From a checkpoint of a small encoder-decoder audio transcriber: 7.33M parameters, encoder activation gelu.
Rows from block 3 of the audio encoder of a small encoder-decoder audio transcriber, named by matrix and row number. Rows with one number belong to one neuron. Each number is 500 + 50 x the weight over its row's rms, rounded and kept within 0 to 999. All counts start at 0. Numbers have three digits each. After the name is the row's rms in percent of the matrix's.
After each neuron's rows are labels from the 100 clips, of 14976, where the neuron reaches its highest value: "responds to" is what is common among them; "loudest" is the band of the loudest frequency at the time of the peak. Only what is clearly more common there than usual is listed. The data: read English sentences (LibriTTS-R). In brackets: how many of the 100.
# fc1: MLP up (encoder.blocks.3.mlp.fc1.weight, 768x384), inputs 128-255
# fc2: MLP down (encoder.blocks.3.mlp.fc2.weight, 384x768, transposed), outputs 128-255

fc1.609 086:567531504579546484563587555584509458595434474517443517505545485556516598490546484584506405450429335564602532552471444434398516445491459487492549587552504493536486451473574465492559465527450365533414500533531568457529477531501543550439515541548473439513544451518502444534413535477576523509539543462507472544474411357621499491470553445418463512420389505456468573484548489532458519617538
fc2.609 087:534545466535506440458533459548489425460520456455498463480480542433533563486516495395551447470514505513393487490429546514560478399450458585536564543479505548561580452379516539536473501514534514524470549494481435461425512577501486563528559584501551464414537400509501512564433531493526506568461523428405522610597664496448509506524461416600508506488541461495447540537533521493532551530549
responds to: the word "you" (35)
loudest: 250 to 500 Hz (36)

fc1.68 100:451584489561533549586480498459467477538500493500519513537556438464418463566486554455541556407473549568518438511487542416386406433526575481453465460553490584486469422514528431509482502563498526399460509533464472458438539597509484516513494453474463428476387566472472503566542560504423508477381487470483378457503464533504571499536412560585415473505536513506563445520544483600524526523494
fc2.68 100:599389483522409400557459473559442577465494481555615506492474589496431488505554412437528546446476568503496521472504435412477498469498392450428457477576511583525477589528549509462431511491462469511502420505461412497549570437534451465459447514494611543523510487502582468492557548477449521418458490520529451554541512511552503521554560579510463408519537530450463458459503591542512576503554
responds to: the word "was" (41); the word "with" (26)
loudest: 250 to 500 Hz (33)

fc1.19 096:508448453413578597508478535563436399499492520517570461519482419485551477537520536512509467476512457501460592495558568474525463551504496406533576523538437575438542426498534550491497531466527407557410466417545543496466501530513469478554447426561476413396471540522549522490574379578492447503566538500556468570601463527512504507487597593488450471553559538557523454518508538448497508449499
fc2.19 101:530525560553461422471541503406530556445535541539563479461520412532423521567641545423494442474577501463589466495573460503482391468542426525564483445480508508518496525515554425460515487583536474460432566565521571563425523478541451548462437409415551432499604410546506441473500439513515483512512576440474466502421426459492484412492461558480504527504506497489520456469492493402486513540421
responds to: the word "he" (52); the word "not" (39); the word "she" (34)
loudest: 250 to 500 Hz (56)

fc1.703 086:468448520524425413495472481434502503453674462512490484531411537491515482533581469440477496489463464468563500449496507518433455500427474508587439434525436510585492494519486627578436486578465480426533454561480511479502494516500518450470541520496475493533499539442460475511483405467459497480536557453567486478532487500553433403498499433502479563502477512552467487504526498526478583573463
fc2.703 089:478482404490494541558531538541424530503513467563464511553534458547493467583509570502505559515604552546500436447475549513495569510501420610491467474436579491551534522481446497521503490552513452459454487554550508518478504504478492530519607492535518483527524493473403474462539488446601599553501523466546502485567455485544489549478456530537554474582508502482397432494556441445436488460459
responds to: the word "not" (46)
loudest: 500 to 1000 Hz (25)

fc1.18 096:525460558516549522440409585496447553527582551421529470418535536568488525515461482525523506570426536476520443529522566535444519485491458457499535471559464577569463411579529431553538442468496468505426502553566492488536468391407391495483543491528489517567444481489506519529505489384500570532457535481602532504469446460400542498625460560529490540559530484484453520446591535479546458541519
fc2.18 096:487444509570495443471540395618519401488492432440501474494540498549504559701452521451587500495577537607471526499504483527517519487448480451496499569464463528571526534594388509512513506448543398399545485473570576469604439569560564467350466494528484594501527553541543520424466440487498533543465452503420566538479570483509507512536464505471490488494560493476462502528545496561592494443560
responds to: the word "i" (77); the word "my" (25)
loudest: 500 to 1000 Hz (30)

fc1.26 115:483461562462550580539472464501596439509576465520444476534454472459526453537495481489501524577456391522583538501491549476542462492509529475422478520511465496442485439476505554515516488543496497496434478587485521496497486488480575505417422493501524487577526661540499506502509479619584558555557527517508471601556383535508559525490539406509566440386569445445518465491483518585468465520489
fc2.26 116:554529506473529554567536501484533519393408449551551529568529540485451520496465551535501640518486504474387516516455459540549467553549474528564503558459556533446370440456485608532504422524517592508468488541499509543481473513461484544486535550499500502467511582433473544502517418424450520612556539557470478430516501418481425605491492506567492492527517477528407585504482468455497501506613
responds to: the word "little" (54)
loudest: 250 to 500 Hz (38)

fc1.513 111:516615501538452546513485495435573524517470576527578455484430546501476505471490473414519504482572526530593511452442517600507456488447475527497412516462482571499458493558623488517525556489515432479560581515488499493477463519461390385494513499425428438477548543493538499480552499463582435472460452515578499518432413583495489527475563505553549591427407419444512428505500477525488528468476
fc2.513 107:422411601480513523500456523522552511557521548550486543443481599506523529563491516544497468400412492502451410444496508523539553550502484545488489523410440495560507596564563596476500535510495481576509435387516508485391456487531608428539512488467514517434471535540481491504476455436591545530518403466515579560471458515507440472472542524526492572497536506516497515526578553524512508538542
responds to: the word "little" (35)
loudest: 250 to 500 Hz (38)

fc1.561 099:493484513556253438461573525493441492465549516508551428473471497487513520506521540525422561447448499435436446539500504404576498525486585493509484455518521436453487531542604394462504492418456584510438492441608496475429500492493463477511561508673522533496452509481511445471414518452428512508416579430496494515423490517582536437502568442511516499504436570505516505531585461532481516545476
fc2.561 089:514544385563467488544580423535535516513382467488376566550480464627468516454437429547508526495618522502552484447526543475457466519422450513445490465508364456495535571538477551536482475525554502477442485538624561508450503536534484455434519528595491450505488448530577551524524423490394473417443554512463565631500562525486491561551483474581531432515519517475542520564566492476551493426509
responds to: the word "not" (27)
loudest: 500 to 1000 Hz (43)

fc1.456 101:390506516507465409550433516579552421478520494538556464552459442513493456502507540439369519501561483438581392544446512477441430583421450517489469603471560570530588501522489487445571510535574526586458533413523496461427486523488515535504554470468503521563498504518488490447594414541501462512528487594453535461503528501517559530396472448539543436524469444472528440531535635513457558434473
fc2.456 099:491453484632517436508453514515469516521541477468506471553467515445472490511537486453482542471513414436407499410492471480429461558538542531486476493476504450593391553380458447538473470539420566464538445505518435402545519472484527586457557469560470537543562538411488482496496540391521486500593561527513455490521398535495584475532539487508557457384552479453472407478525472578500525537516
responds to: the word "was" (47); the word "he" (40); the word "would" (33)
loudest: 250 to 500 Hz (63)

fc1.649 089:518455474515511520522487427516555566536569521520560539558564397510549544537528480515499598498501587505456479492508510370485511549436391436602422521571540504490484453511492513504457549524458560529481476493392491523505466567482508472471352466478424507463553431593484488554437486427499468525476536489504622388607500428521514556498468468435479454507510454497522448572566435448534518387549
fc2.649 090:583520584578517530517445517510522499455480522495556472521537468530531440547514430487492471552560536535419408514531512459480588486488454433471442555560456544520454518534515557445492489500390460545579591525503514463349606460540481479539427511430540557496541451480472618431542548584460497489514536567533535550539484435474546495535421527400576542547473610535523495494454539379451542492439
responds to: the word "had" (80); the word "she" (25)
loudest: 500 to 1000 Hz (25)

fc1.286 099:484378547533529490471443522497535451472588508496425536448425479583535486501528455580536402433474473447530576489471473554532539599512456448539531546543492500480545472479447499447456527550582443546472508457446507502486567466556479398495557446483607482524368586507547442516508513457499473520478494503504468436475473539456558517520516472532516499488411460514474506411399478469521465529461
fc2.286 099:499543460511424514536433571559480505558562485495476457509576471415528460585548488390598512602513439486530499526521448455634566551490459520461572479399560509406491524594468533470487523448564452508554478548582476478484552524468519600517551420482490575468501555473506591475511529449402388643455445533508370544534496549532510456422488601460517501453427551502476443459440540574516532504516
responds to: the word "was" (45); the word "what" (25)
loudest: 250 to 500 Hz (35)

fc1.265 080:418409527571567445553549589490415402444539534493508555563487495505419488469455499526553465495522515474505515453505508496477399571479516400522444442576506501472540514498559545490461513481470491504453478529559498517487537523561540453404445474470560517429479607553561542354495517546600490462543528530496619540500481473535547441517455420450440464568512565469509491503539578478451434426521
fc2.265 083:369573489460647482565539439496510501460537463547509555507534484477520465483496567550535473474418650567596559515564473507551504561506563519472443440468581445499437529519385460507582501470509463398497578564542542600559530444558584515524460462446465504522531499495519509497446416594523504524455512492571572529591545402479413406499467472588492413508445521511516475493494580469431379510533
responds to: the word "to" (60)
loudest: 250 to 500 Hz (34)

fc1.3 125:538461476565514486474459493413518504528553444471535513524531534441488534469478443363539541479606571511617546466569441553433497484397534560427539571602540528496520438536465425497542557449520507465462560596456492588531431490479411492515515502374500394642499537545438507512539455500498519482519534495473413564500526430489524581371607501551422504517476456434425468465555475465595524571530
fc2.3 113:524585439482526570520474453478406469418507542533521387512474408435582571474547505506573542578464543505486502489559488503522466479471608507454510513648433457500495543505635559492604510459503458532495542487529510455497462524489490602513461500448457573461522492469562506483466484487420561565461484473472482531478490596513541622530579620503484474483534434511469477515440599510437499474468
responds to: the word "was" (71); the word "with" (26)
loudest: 250 to 500 Hz (44)

fc1.476 119:529475515567547475475504427531510459487564522506437538458480483490504502382462523466521523488474513533410547464522456450560397497521396518520488572508593509538512418437438535517477490516414501558409582560480503515556476555513519508577545433440548516526597468438446469515516534518409468502507462390523628470447603513553406477443478479528439451532509559495441451545556558416535462453497
fc2.476 118:538489508545567538391567549483545440534430504499482518639480467486572455525498558507467460619440543530538427487543415512538401457524457504522477494525496446516542560559465491533479586455424475552513466498564513470526576563501516514497487594519474531559440468533572452448557523593506496443549497470474509516567573547547635541544455546431432503519466551457418526536496490409471445435556
responds to: the word "he" (62)
loudest: 250 to 500 Hz (39)

fc1.179 094:524488371520497537441460465461519521487526606483585506415521482466520480437468580579551474432422481505537515426403523373521430533493556544570408548544525473476531425508420537427494493510641490514513460521504509469517482557461605504627574611520513460417515503484428454496471490572533531488451582542531462518490543521541547395554566474467538550567442483531493466577494444541517573534401
fc2.179 092:483499593442576532489429480423437550476540380468520479532461545657564485556394526478511500475584554550526470540413411563489555477486580426404491544528503494528476502550528529562502559553486453521528410449474488495507582448534499500455521484466491431570518468406562599504530469539549566493443445564538513501573478517583460567559473541459523407554472530410487560553537525518491522432525
responds to: the word "ever" (27)
loudest: 500 to 1000 Hz (43)

fc1.535 092:424472527529608536537460521405539455440578421487484414448548536432545514547472457516426543508525551544440467424535469478538506438556542509512515610488553467535640545507525485491431507433553470478525553447552472473532565598434578475401504528450497481592447508488546396540509506483513444565521472610497551533473421520514568501529587530510501432433501445513441509542449513516527422538426
fc2.535 094:504552457509564481491454398607556568458557533502516539457518546509486454524612460459604500459521467456521447473447490474507464472527461483571471470479478491508490456554437421505562498549514513522512477535554561561507455495480525332600497522425549499452482483495548500459499507478461456433387632582471506499548390484512516457537407447477536552494466525515472542502522519565446457425513
responds to: the word "much" (30)
loudest: 2000 to 4000 Hz (39)

fc1.247 110:488450556439572445464556490536492515475461458492440485473562584550561563449556482504511555423557446408502460571562479449544550502522576469415493431561478539466479473527555473346515505446518589405474510542534528566480499567551451405471496522484421462462514629512500582474413502475530503479505512540467488544545675466506473471466455520493509537451527463525427542547504564485473549483503
fc2.247 108:510560432491472573543505466479581497527564517541522456493448522519515551496356562380476500453365560517518425465563537500558499514497504537579503392477569429370591500465520531465414446500481563481487542440528495314553525489469486546446515423490581415469452506569493479456516467457460406482505452431527382472503476432506547541531511603488542449521489552453427524479494512572443562484470
responds to: the word "of" (58)
loudest: 250 to 500 Hz (39); 4000 to 8000 Hz (26)

fc1.370 086:336527534519513593481558544402585498457535529501538538456502529477581548480577543536547466588557436541540474498511504528499441524500384577534470555479517562497423563462509448535529454545493568485469521521476527485484484391560576586460467473532506580517497469455495531433488467438483529549531567538448449511506517536569495480447578485542457419468502553476533501530522398494561461576532
fc2.370 087:518542524543531533437515532476506490507471421492548502563560402453466432526493457519448572470389479530485468496530514509505424539506465438447424462531507542497523496452564551473562449470558568514502548514574438524476414497559554535443636454468522487485469593473501504543499515481554538501470509482450480431507434460489579633477487523489616505474615577530451492437574491569462522649442
responds to: the word "of" (53)
loudest: 1000 to 2000 Hz (42)

fc1.690 107:531513505524489556483560514458418389458388611517431472519475501498473496637455421538436532537513495563495601523543454516430472397542645569540514508475457596561460544443515557463456389414546457434555409555545507520509552462506411445496506459458439489521499438438577517502498503533532454581481532580553515529461498509429490492446500487498475522452437482526469540555557510430401453462441
fc2.690 101:525507428549514494471575563469479491504501508588454490593486511516417460442596482532470446551468542565458515466546519522548443508482432493492526576515454347520576424514513404492513532495437482534522508519524474553541584503526542499495590523540498518535577498442527452516422485497522504479494559480504517441514466383463416487499493495422545431569497408443461447469451519446485492501497
responds to: the word "she" (35); the word "said" (33); the word "should" (25)
loudest: 2000 to 4000 Hz (68); 4000 to 8000 Hz (25)

fc1.601 113:465426489538485487571446554527467533511492481464518494588544536451438459449416506442503456555430489608523566488591505492537479476465484516559491528481556456492441426466529434452466508498493467490553513534467485433462448510486589487564504508446576523594532502518548526522570547512504414480450525415402427565478470491526511489546512509487512536495525535419463491522537447575486403480489
fc2.601 104:524516452528467603585427500495501439404518476537399470550447462464532453347537523534572517482480463501514531523473475521470524605465485507492591571518511453501541622534466413549578557510399525577478493511545509526545522509514512504465446498605487498546500486457479446401573521458563465520416463518562523510481495437525467505547459524413432401523553539510475447426413505458494477511580
responds to: the word "for" (34)
loudest: 250 to 500 Hz (45)

fc1.739 099:552536493463497495495432470532432513412453507573458441544475602503574571523527571466459503457615516492598490534486493507552481437523402511482588424454494617433573483505487476557541549496526568496508509498478519505480429531519507477446454400518430492469435503581509609470544461462491610498492596616595466468552595527402548452424463502482459542539599430539515524512493449530494497493567
fc2.739 095:509477588478499504485585500431495423440482430495552478403451518536502476517464520526583517565524509499456464435546464476434482532592426521438449490429489486561522492488515436482470505474449470545527517470499443494486518527486526545505557466525486485481549452541466542489534563529490495521516542460513438480488518424497518462519585507564456531475475528496518607542490519506616525403604
responds to: voice: female (84); the word "she" (25)
loudest: 500 to 1000 Hz (25)

fc1.441 103:483517505532521492549474528481545598498500488434597451560510477513542482439472527555607442540468491443502571546550493561432522488543363470552593555571491481479475552533493417489499452565511437501534488425534467552527501504485505489491488476483397470503582486513500478570474512564422446458456572431541390459507520493469597576562511510421503461566442469495559510561453420500608518500470
fc2.441 101:452525575494524399554489462380539477560495477424471503571560480539513543427482482473596475497492454522594448451492465520464510388423473470531477484565518427516466590495512542464481406524465491532480408450453477536511471430377608513598490423425572506483456552456578522520468486565464483593491584502505526524509419507486460472515508516539550416567495582469448526493511533570399526531598
responds to: the word "face" (30)
loudest: 250 to 500 Hz (37)

fc1.214 101:431434538560472470516526593543546499452553458443492483473486468436422488415414465530544462402380504553516511619478580532508505599535508528367463500574528499514538455491520561440491526386486551505499446663420431463603543560492453360491547415499461511454455486359449487533512500446537538578423521528473618515537425542487520534479541477504476406553519601509497547475496506511492492389513
fc2.214 103:501507462550630477421470579552512490498497525503486521498543590410524429476553533400454495517484520394454588498609558482510506520429549515446443481353527459560470402557471555547538526491455527607467563492521552495502570505486497454461347471507448463443525420448509417471518502538468532483479501496490405532561572576489505531553472454573477519490513583497507528547517499494372534478480
responds to: text has "whole" (28)
loudest: 250 to 500 Hz (39); 500 to 1000 Hz (34)

fc1.55 102:518468534517577508509428542409506407510532597557475562512433512453526564445483577539494518490563500407542501514525502454480487476470465490543516510477509517522477481582571520511488457579459512539482407567488512539468490501480464519472501457457564472515581505429413479596487532526448496568452439543391502535500621480461477510442569537419507442400488504509513507489503537426583400454537
fc2.55 095:425519516594484642516481552599474540559489559525525520386522625494470527530528499522534451571447423513449501463512503498404492475483455405522432563464486513438509419495428557491449450517441442535535444484444527567442576460462458514495537443548599488467474482487513517551491587495359387462547415519566545602462543516504464595494490452515516515529473480539495522438499423493483498496494
responds to: the word "little" (66); the word "a" (55)
loudest: 250 to 500 Hz (47)

fc1.735 110:528477505457448485412498521503524437441569588475452504571473502475463550526437472533464512504480511501413510556512595565522453538365601547507554463528530601549553491498496451519591424479515460481483504467450495492548409491565517505576511402431518621370443538482510514534474545441519500503603472504433470463477442495464562472525514470529487496587544481550481536467546525461473398484486
fc2.735 107:571555400486493512521506531449500465460501500518627551542482502493519596479524548503624443469515535442478550554466441462502546528440542513493497523462530475465534499501480497515461490480580451542501574458525438535464555576558567470509456568464526431559493466493459483560520490576432447533522489520463544444446516540492541551468615476511511457518505492593590546478567474574388496585555
responds to: the word "i" (59)
loudest: 500 to 1000 Hz (29)

fc1.417 083:500623528518543518493518489504554519525526516502497542514548572522520551478510542483540390489482566566530461505550441529490501576550472585530554603543520417470507584543584509473483442581568454512466545549523613524517551383506469625567541419497475502430549509506513380441453599471397427413394493514493512475483459559501467451501449405461604501602509488543437527470533543471469531482537
fc2.417 084:509496485472503550404401437500511538578468471522482476488505519438502590513523491493543538575460531466553476470574469492552500353439528500577508497586579461376554504481488529502515426488485424432600498497369475531512484465499476573528467579490441495499423474562440527443497490499466513578451473544530409534522521495549549455481492504577503465529432429502482597537541509468554499507590
responds to: the word "of" (66)
loudest: 4000 to 8000 Hz (26)

fc1.339 094:435347464511532643534532566476522524424483529435514478416410485614527486529495489491555483459529498477435525503516449623550602578494547455381499445522524533420501373492440575470485542474461386416459509641511489455477542436441519554563395483401527534519490501600532534584491425534572529513483496458414543477500524460522519518500448461477458516430481532537557421461450494453612547444444
fc2.339 094:473499530413480440475633595508480516475448427488437468404512470517388413570462469496535475489528474482521487590534535415429559434588519560537541558456549504500513595506444498483515594500587585433489463476395484456604520488496516437507414473536453557564593496469591518538483590578474579440496507574556520450591556548476501448492401558541409523498500523525512423466511503435509515474478
responds to: the word "little" (47)
loudest: 250 to 500 Hz (40)

fc1.470 094:473479492502535459567509474482603448531450490379567483500512563505448461397454536433502522507460462575426491460461392442515527465559555525488517463539573572581310498538433521526492501528424419453517437470385441435556568502521501552511531412542509561475572489487560490445488534438567430504455457513567429554479536485498530459510430464481514487456617447504408482562574519464523551527463
fc2.470 090:485504556482527473581401461490439528495516488520523489458389579465448521483546526556570506475545544435396428533494475579573545465508415477403482387485496470486505535489430502493391480519544503444554531488466495494535416462599481523614499511474399430512543433488444438551528456479524503576532483468481457461429522532464472439520509562461491530452493531519522480557429532473502492480639
responds to: the word "said" (60)
loudest: 500 to 1000 Hz (27)

fc1.710 099:532515499517427473472525526511565602546526449479625491468486515437579539528606535562561517534516478542596448481471464512613599476526362467536515562414417502467512486361507611465386337527513417484489476528494471492510507489445520552514517544559598493462443463451523469469527510467504472501474514481435444459502515499382512549480432401579506566509449607397497567477442483478402527494555
fc2.710 098:531545497495527592594554462435482553595567433441451598488550346524514521563488465593456574454404509489511445539547450556499472509565509475463546519514467513489508548458621446528488510513537581494557487546446551568508536408490500462527421441579415513498518509426414483565525477512560542452508521549504537507510381636497572568517530453567479533473480524470433570499438510515459472533538
responds to: voice: female (86)
loudest: 500 to 1000 Hz (40)

fc1.643 108:428482451553544482533568426537513464537476447496483547471436584454550560448539433543523413504423519491514515550413488516493480453451508521517523541462499560591416465522479510548568430558597539510493543566431536500522554483577512463520484597511490489517509532517444499457587536519593448645526411551536407540470503410459493579600542508478440513445508499482500476473506535569419538476549
fc2.643 110:575501510452484569606478444497518593519487454535579597479527429560500463462587514489448534463502522514477465472495516454502530499481445562520530502516530582489462484496511503388492455519564587525504535512495479549510554553461516601429567539411379541437512530488587470486462425418554485478475518485481390492416556527472487485528476536448560591559519488443482565494476566556534523466455
responds to: the word "said" (28)
loudest: 500 to 1000 Hz (25)

fc1.415 104:461438497583391541546420567537481455440600468462485603487543545504423470573506510522643474509488573451469545553486501528488558551539523549534475482554419475500540561508571565551602516473502550472467481431387470537572594549542608364484580489463510521466500464518473478583520480493518491362448497543495488436528480475524442479443483474451593443564495464509490478443472510534562577569450
fc2.415 103:473525540419451492510463466497520504511575440525474496519532484537646502552518445554504463490464552518470418505560577554500476525421507515524473472514506540481567481523528472472569529566515407485646454487515546510509443535530561450543485479506561452441516474532582502581526471492507459477483449478493422388503400536459450532416519524547478464437479544555472465482429506418427498402542
responds to: the word "was" (41); the word "with" (32)
loudest: 4000 to 8000 Hz (30)

fc1.161 098:474405510529589437479482469603462505438504538520551565499460599441408523462477532408455510503501549525514511478493461526553486494592512437464418503541564448482466445459520453475532470525478502514480469444536480513495536440522506482434503502504451638400486478439447534568513538528441475498473554445417572453535540500525532391425554568511563487519499523496577573472480539552522525460420
fc2.161 101:514481544438446555555487486527501490412440477467530538542534493570513392486588499481486527505472525527531505454406419536497432512423399525455470467442502428516430408497531402511522459496552559567380631516452497475540530534506503534549549469553477514494512427526508560526534438457446430460511440543440505452461489540626564415583563552506440536466438551560468504553474504601488554480544
responds to: the word "who" (40)
loudest: 250 to 500 Hz (36)

fc1.111 097:517538466525428500508559466578510421469541497461509589503531472561464579540533458420526520392493441460586546495460492503504436548504574503517397519580561590518490494461562530421466530479531536462509460513405500573577564437580437537408495440445468524576619528451511540414486530535602455515513477497449591481446397518608421588515499500486458487433486452412543455498508476477524584485587
fc2.111 096:457499455476522481542435460567527449514569539514522436468414444439489562508480454581568551520351399499535465467545499504558479531545506510506490558484477445512413570533525516538548539509442472517544479483626459396640442567471531582517557517476419558507477536458443580526452529430549504382542417547527540489547465457518542477470524477416416568485488498421536483482463549534540525500518
responds to: the word "said" (54)
loudest: 4000 to 8000 Hz (50)

fc1.121 093:578503486446579409485468529598427527457501541499543427569466490488471478439537540568403525533488536420456454488450511521562524450502532506519572445546502510535467491506547462481569456506451539507491415485503472477533472440401573487472373510545506440418508418584448447471481486407560538500577498565566458469533434455532504398625518515537527500597472499434457492399481563473563443570469
fc2.121 089:465523457531423520511546473529399495470568481552497529515490469573586471581516613504428510528563491560471580514461536526537453465514383510437509533488553434489485559438472511481474536458388451474563469498527462545487515620598492540500556411429482536538444479536508486499434448497410530512407461475495461442507555544497483502539459499510401484499540517479513475551528514623586472416548
responds to: voice: female (79)
loudest: 500 to 1000 Hz (30)

fc1.413 098:454470614482659486488505491542310523539525499562425514513530547527444473523556471451400467499524535563497505517470566488507480394477647544596524573566560537457447507517508565484595507534479483622521482464534424456546433485469585477577485436451561479483456552487561437498533522435541571394528505519524551493480533455528515527568438570545466547530552481542508451523490500438527576462486
fc2.413 092:584581463589606473404530573481541538531519477551535565508571483514572533566545537516535562586522479448512555504535463541607502431463516503520473537550505444386498503570430463529552474533504537468434385599525503507517470466510539472535488492511490531504478451500589450625497573454616545502532554469535474515501534489493533514489492501452490542586492547496467457482494542413491467458444
responds to: the word "said" (75)
loudest: 250 to 500 Hz (42); 500 to 1000 Hz (29)

fc1.480 123:507501467497539385581498573605505468500475427520468531522498536497496492494464531494581424527417551404469495540425491548519534563457578450470425442526533539441460476393429537519533446484498492481437454578515491471462514510543457409518463580502448428396449590391551471414491529371455401499509490493559499531591561478491544516468496507476408506561542489524525477501525651448460566528552
fc2.480 114:427501506395554512513539443520499534450483504586481560520489518443592452467568492592447566486472616480452471524438470506483517471529428544500559475626596543443432427451470576468513431364555517521499531563558474449530480528564538487460579554581449527459545480516525507464478512532420618532496557551501453490498545444487480506489510646454503516470489469564536519487416536491521539508613
responds to: the word "to" (96)
loudest: 4000 to 8000 Hz (26)

fc1.341 092:391572494470521462448500464568516386547467496454473500471492538559528497474438527479500588472445557613528494566544500580433429435528474475466464453385514574520461494431511533497533404514464521535531453480476334391557538476434575575425599559510459534516563475519459447461464500451488495461497539542538568537532514432502590513553397409507457433479483513603453487463479506459573531510552
fc2.341 094:477430538503407447527484586505486447468531568501493506473459455539486488494475530487550465521525535471553557588498543577449471553471438482537517492508535512478541489538546551486507554479546470424543474445496509522584471434606527426468456512477456535554520474550493447516509512495498508494532429515500406489530479468510446475478396467558452588521483616493482420528482478470461444581548
responds to: the word "not" (78)
loudest: 500 to 1000 Hz (37)

fc1.518 085:435557455522472490556471564545551503472528534492492507464499486520499453464427481373490551469523460476591494588559468489432489555578394438520491539384583510479477529602516378436506487476426465452445512496450456428533586464469497431529597498479627564528529493568474507438554475392488532431501463391530454487420452381532435523517527539531484522451586449494493573611588482530487530443480
fc2.518 088:578541537593445570512616477488544548534489486537500411533457519515414558465556538451483544477521549531564608522500472459486490493525513472564487583513454441538495532451479419498477479506464472470430527562515596425545477595528492478419538563482448490458437458533464461437487477456449438468517532498481532529508490506551459530462430549473438485562568407472536561480584540450442420431541
responds to: the word "was" (41)
loudest: 250 to 500 Hz (44)

fc1.224 097:484446468455514479513532409482532522488504531442516464493530513491462435475508492506536543588469490428443407443521462479535471479487566484509443539529554413580517468472531480493460488498509601476441550424540409454481487411508531491554429540572470445488517363523404466466552594549484497512518386529479496483523481512588581464351478523473526490477506462445443511535511493516485506444457
fc2.224 106:493475531506573514463457476548451569517439485537469478565515455528602507418501571476445494505402490446493525547487469477550511592488405547437580498504530451488495438620578524525522503401557509490492452494434615391501421544541521560444447508530484540540538523560553563592540525543454541526483372500470450522461487487557464494535477559413484487501611445523464462550521516485476561505376
responds to: the word "not" (42)
loudest: 1000 to 2000 Hz (27)

fc1.664 102:498561470411562591482464476510636486526473457530582462515449501476452463582490414495429544482481556470466504498477519460518430482559497465506438523454585565495512518446566494502463496566558483553543681538438526483509524559500590542573466494461499500513514492427538479628504525523549444607531569481468569539438529451534581617515519540456574574490499497483472444522514407526512469481489
fc2.664 105:552513492526435543507584507388481428485470573517513408547532596525518454486495425558511565514625472519535545466504504473515513497521519481572488566507531474477505594531543375440522456437549493498496436453491536536399497544511478569455486477485463503536540582484551435561545473471428410572541485486502546572491523514481548467569394546519440568489451501499457420509520473388422493583451
responds to: the word "said" (26)
loudest: 500 to 1000 Hz (26)

fc1.323 094:504532486468537588583547389504516445579592482458503402559521470483460495515402571518467501382510497439489476611531473395456519503513480552531545391544517542501467527474478502500426546570452546517458343534392456557482486481468452524521445496496424498501457431558451535541476440468480524437561571493455481463484531501501432511549425554468441451561481580404542495576452497442495435503432
fc2.323 094:478525537563472515584479506425507526551463474533528507480556474618414478515596513441504459649376431473436569498438491430514585409518463554503527474482422481452548512512465559506404485484508555456511496496507433613608567571536399477481496505482541535449473416634357468458465477491511526520573509514533522481522530539581508471472443520487557504434606521369496535574471439512503469452498
responds to: the word "said" (32)
loudest: 250 to 500 Hz (42); 500 to 1000 Hz (26)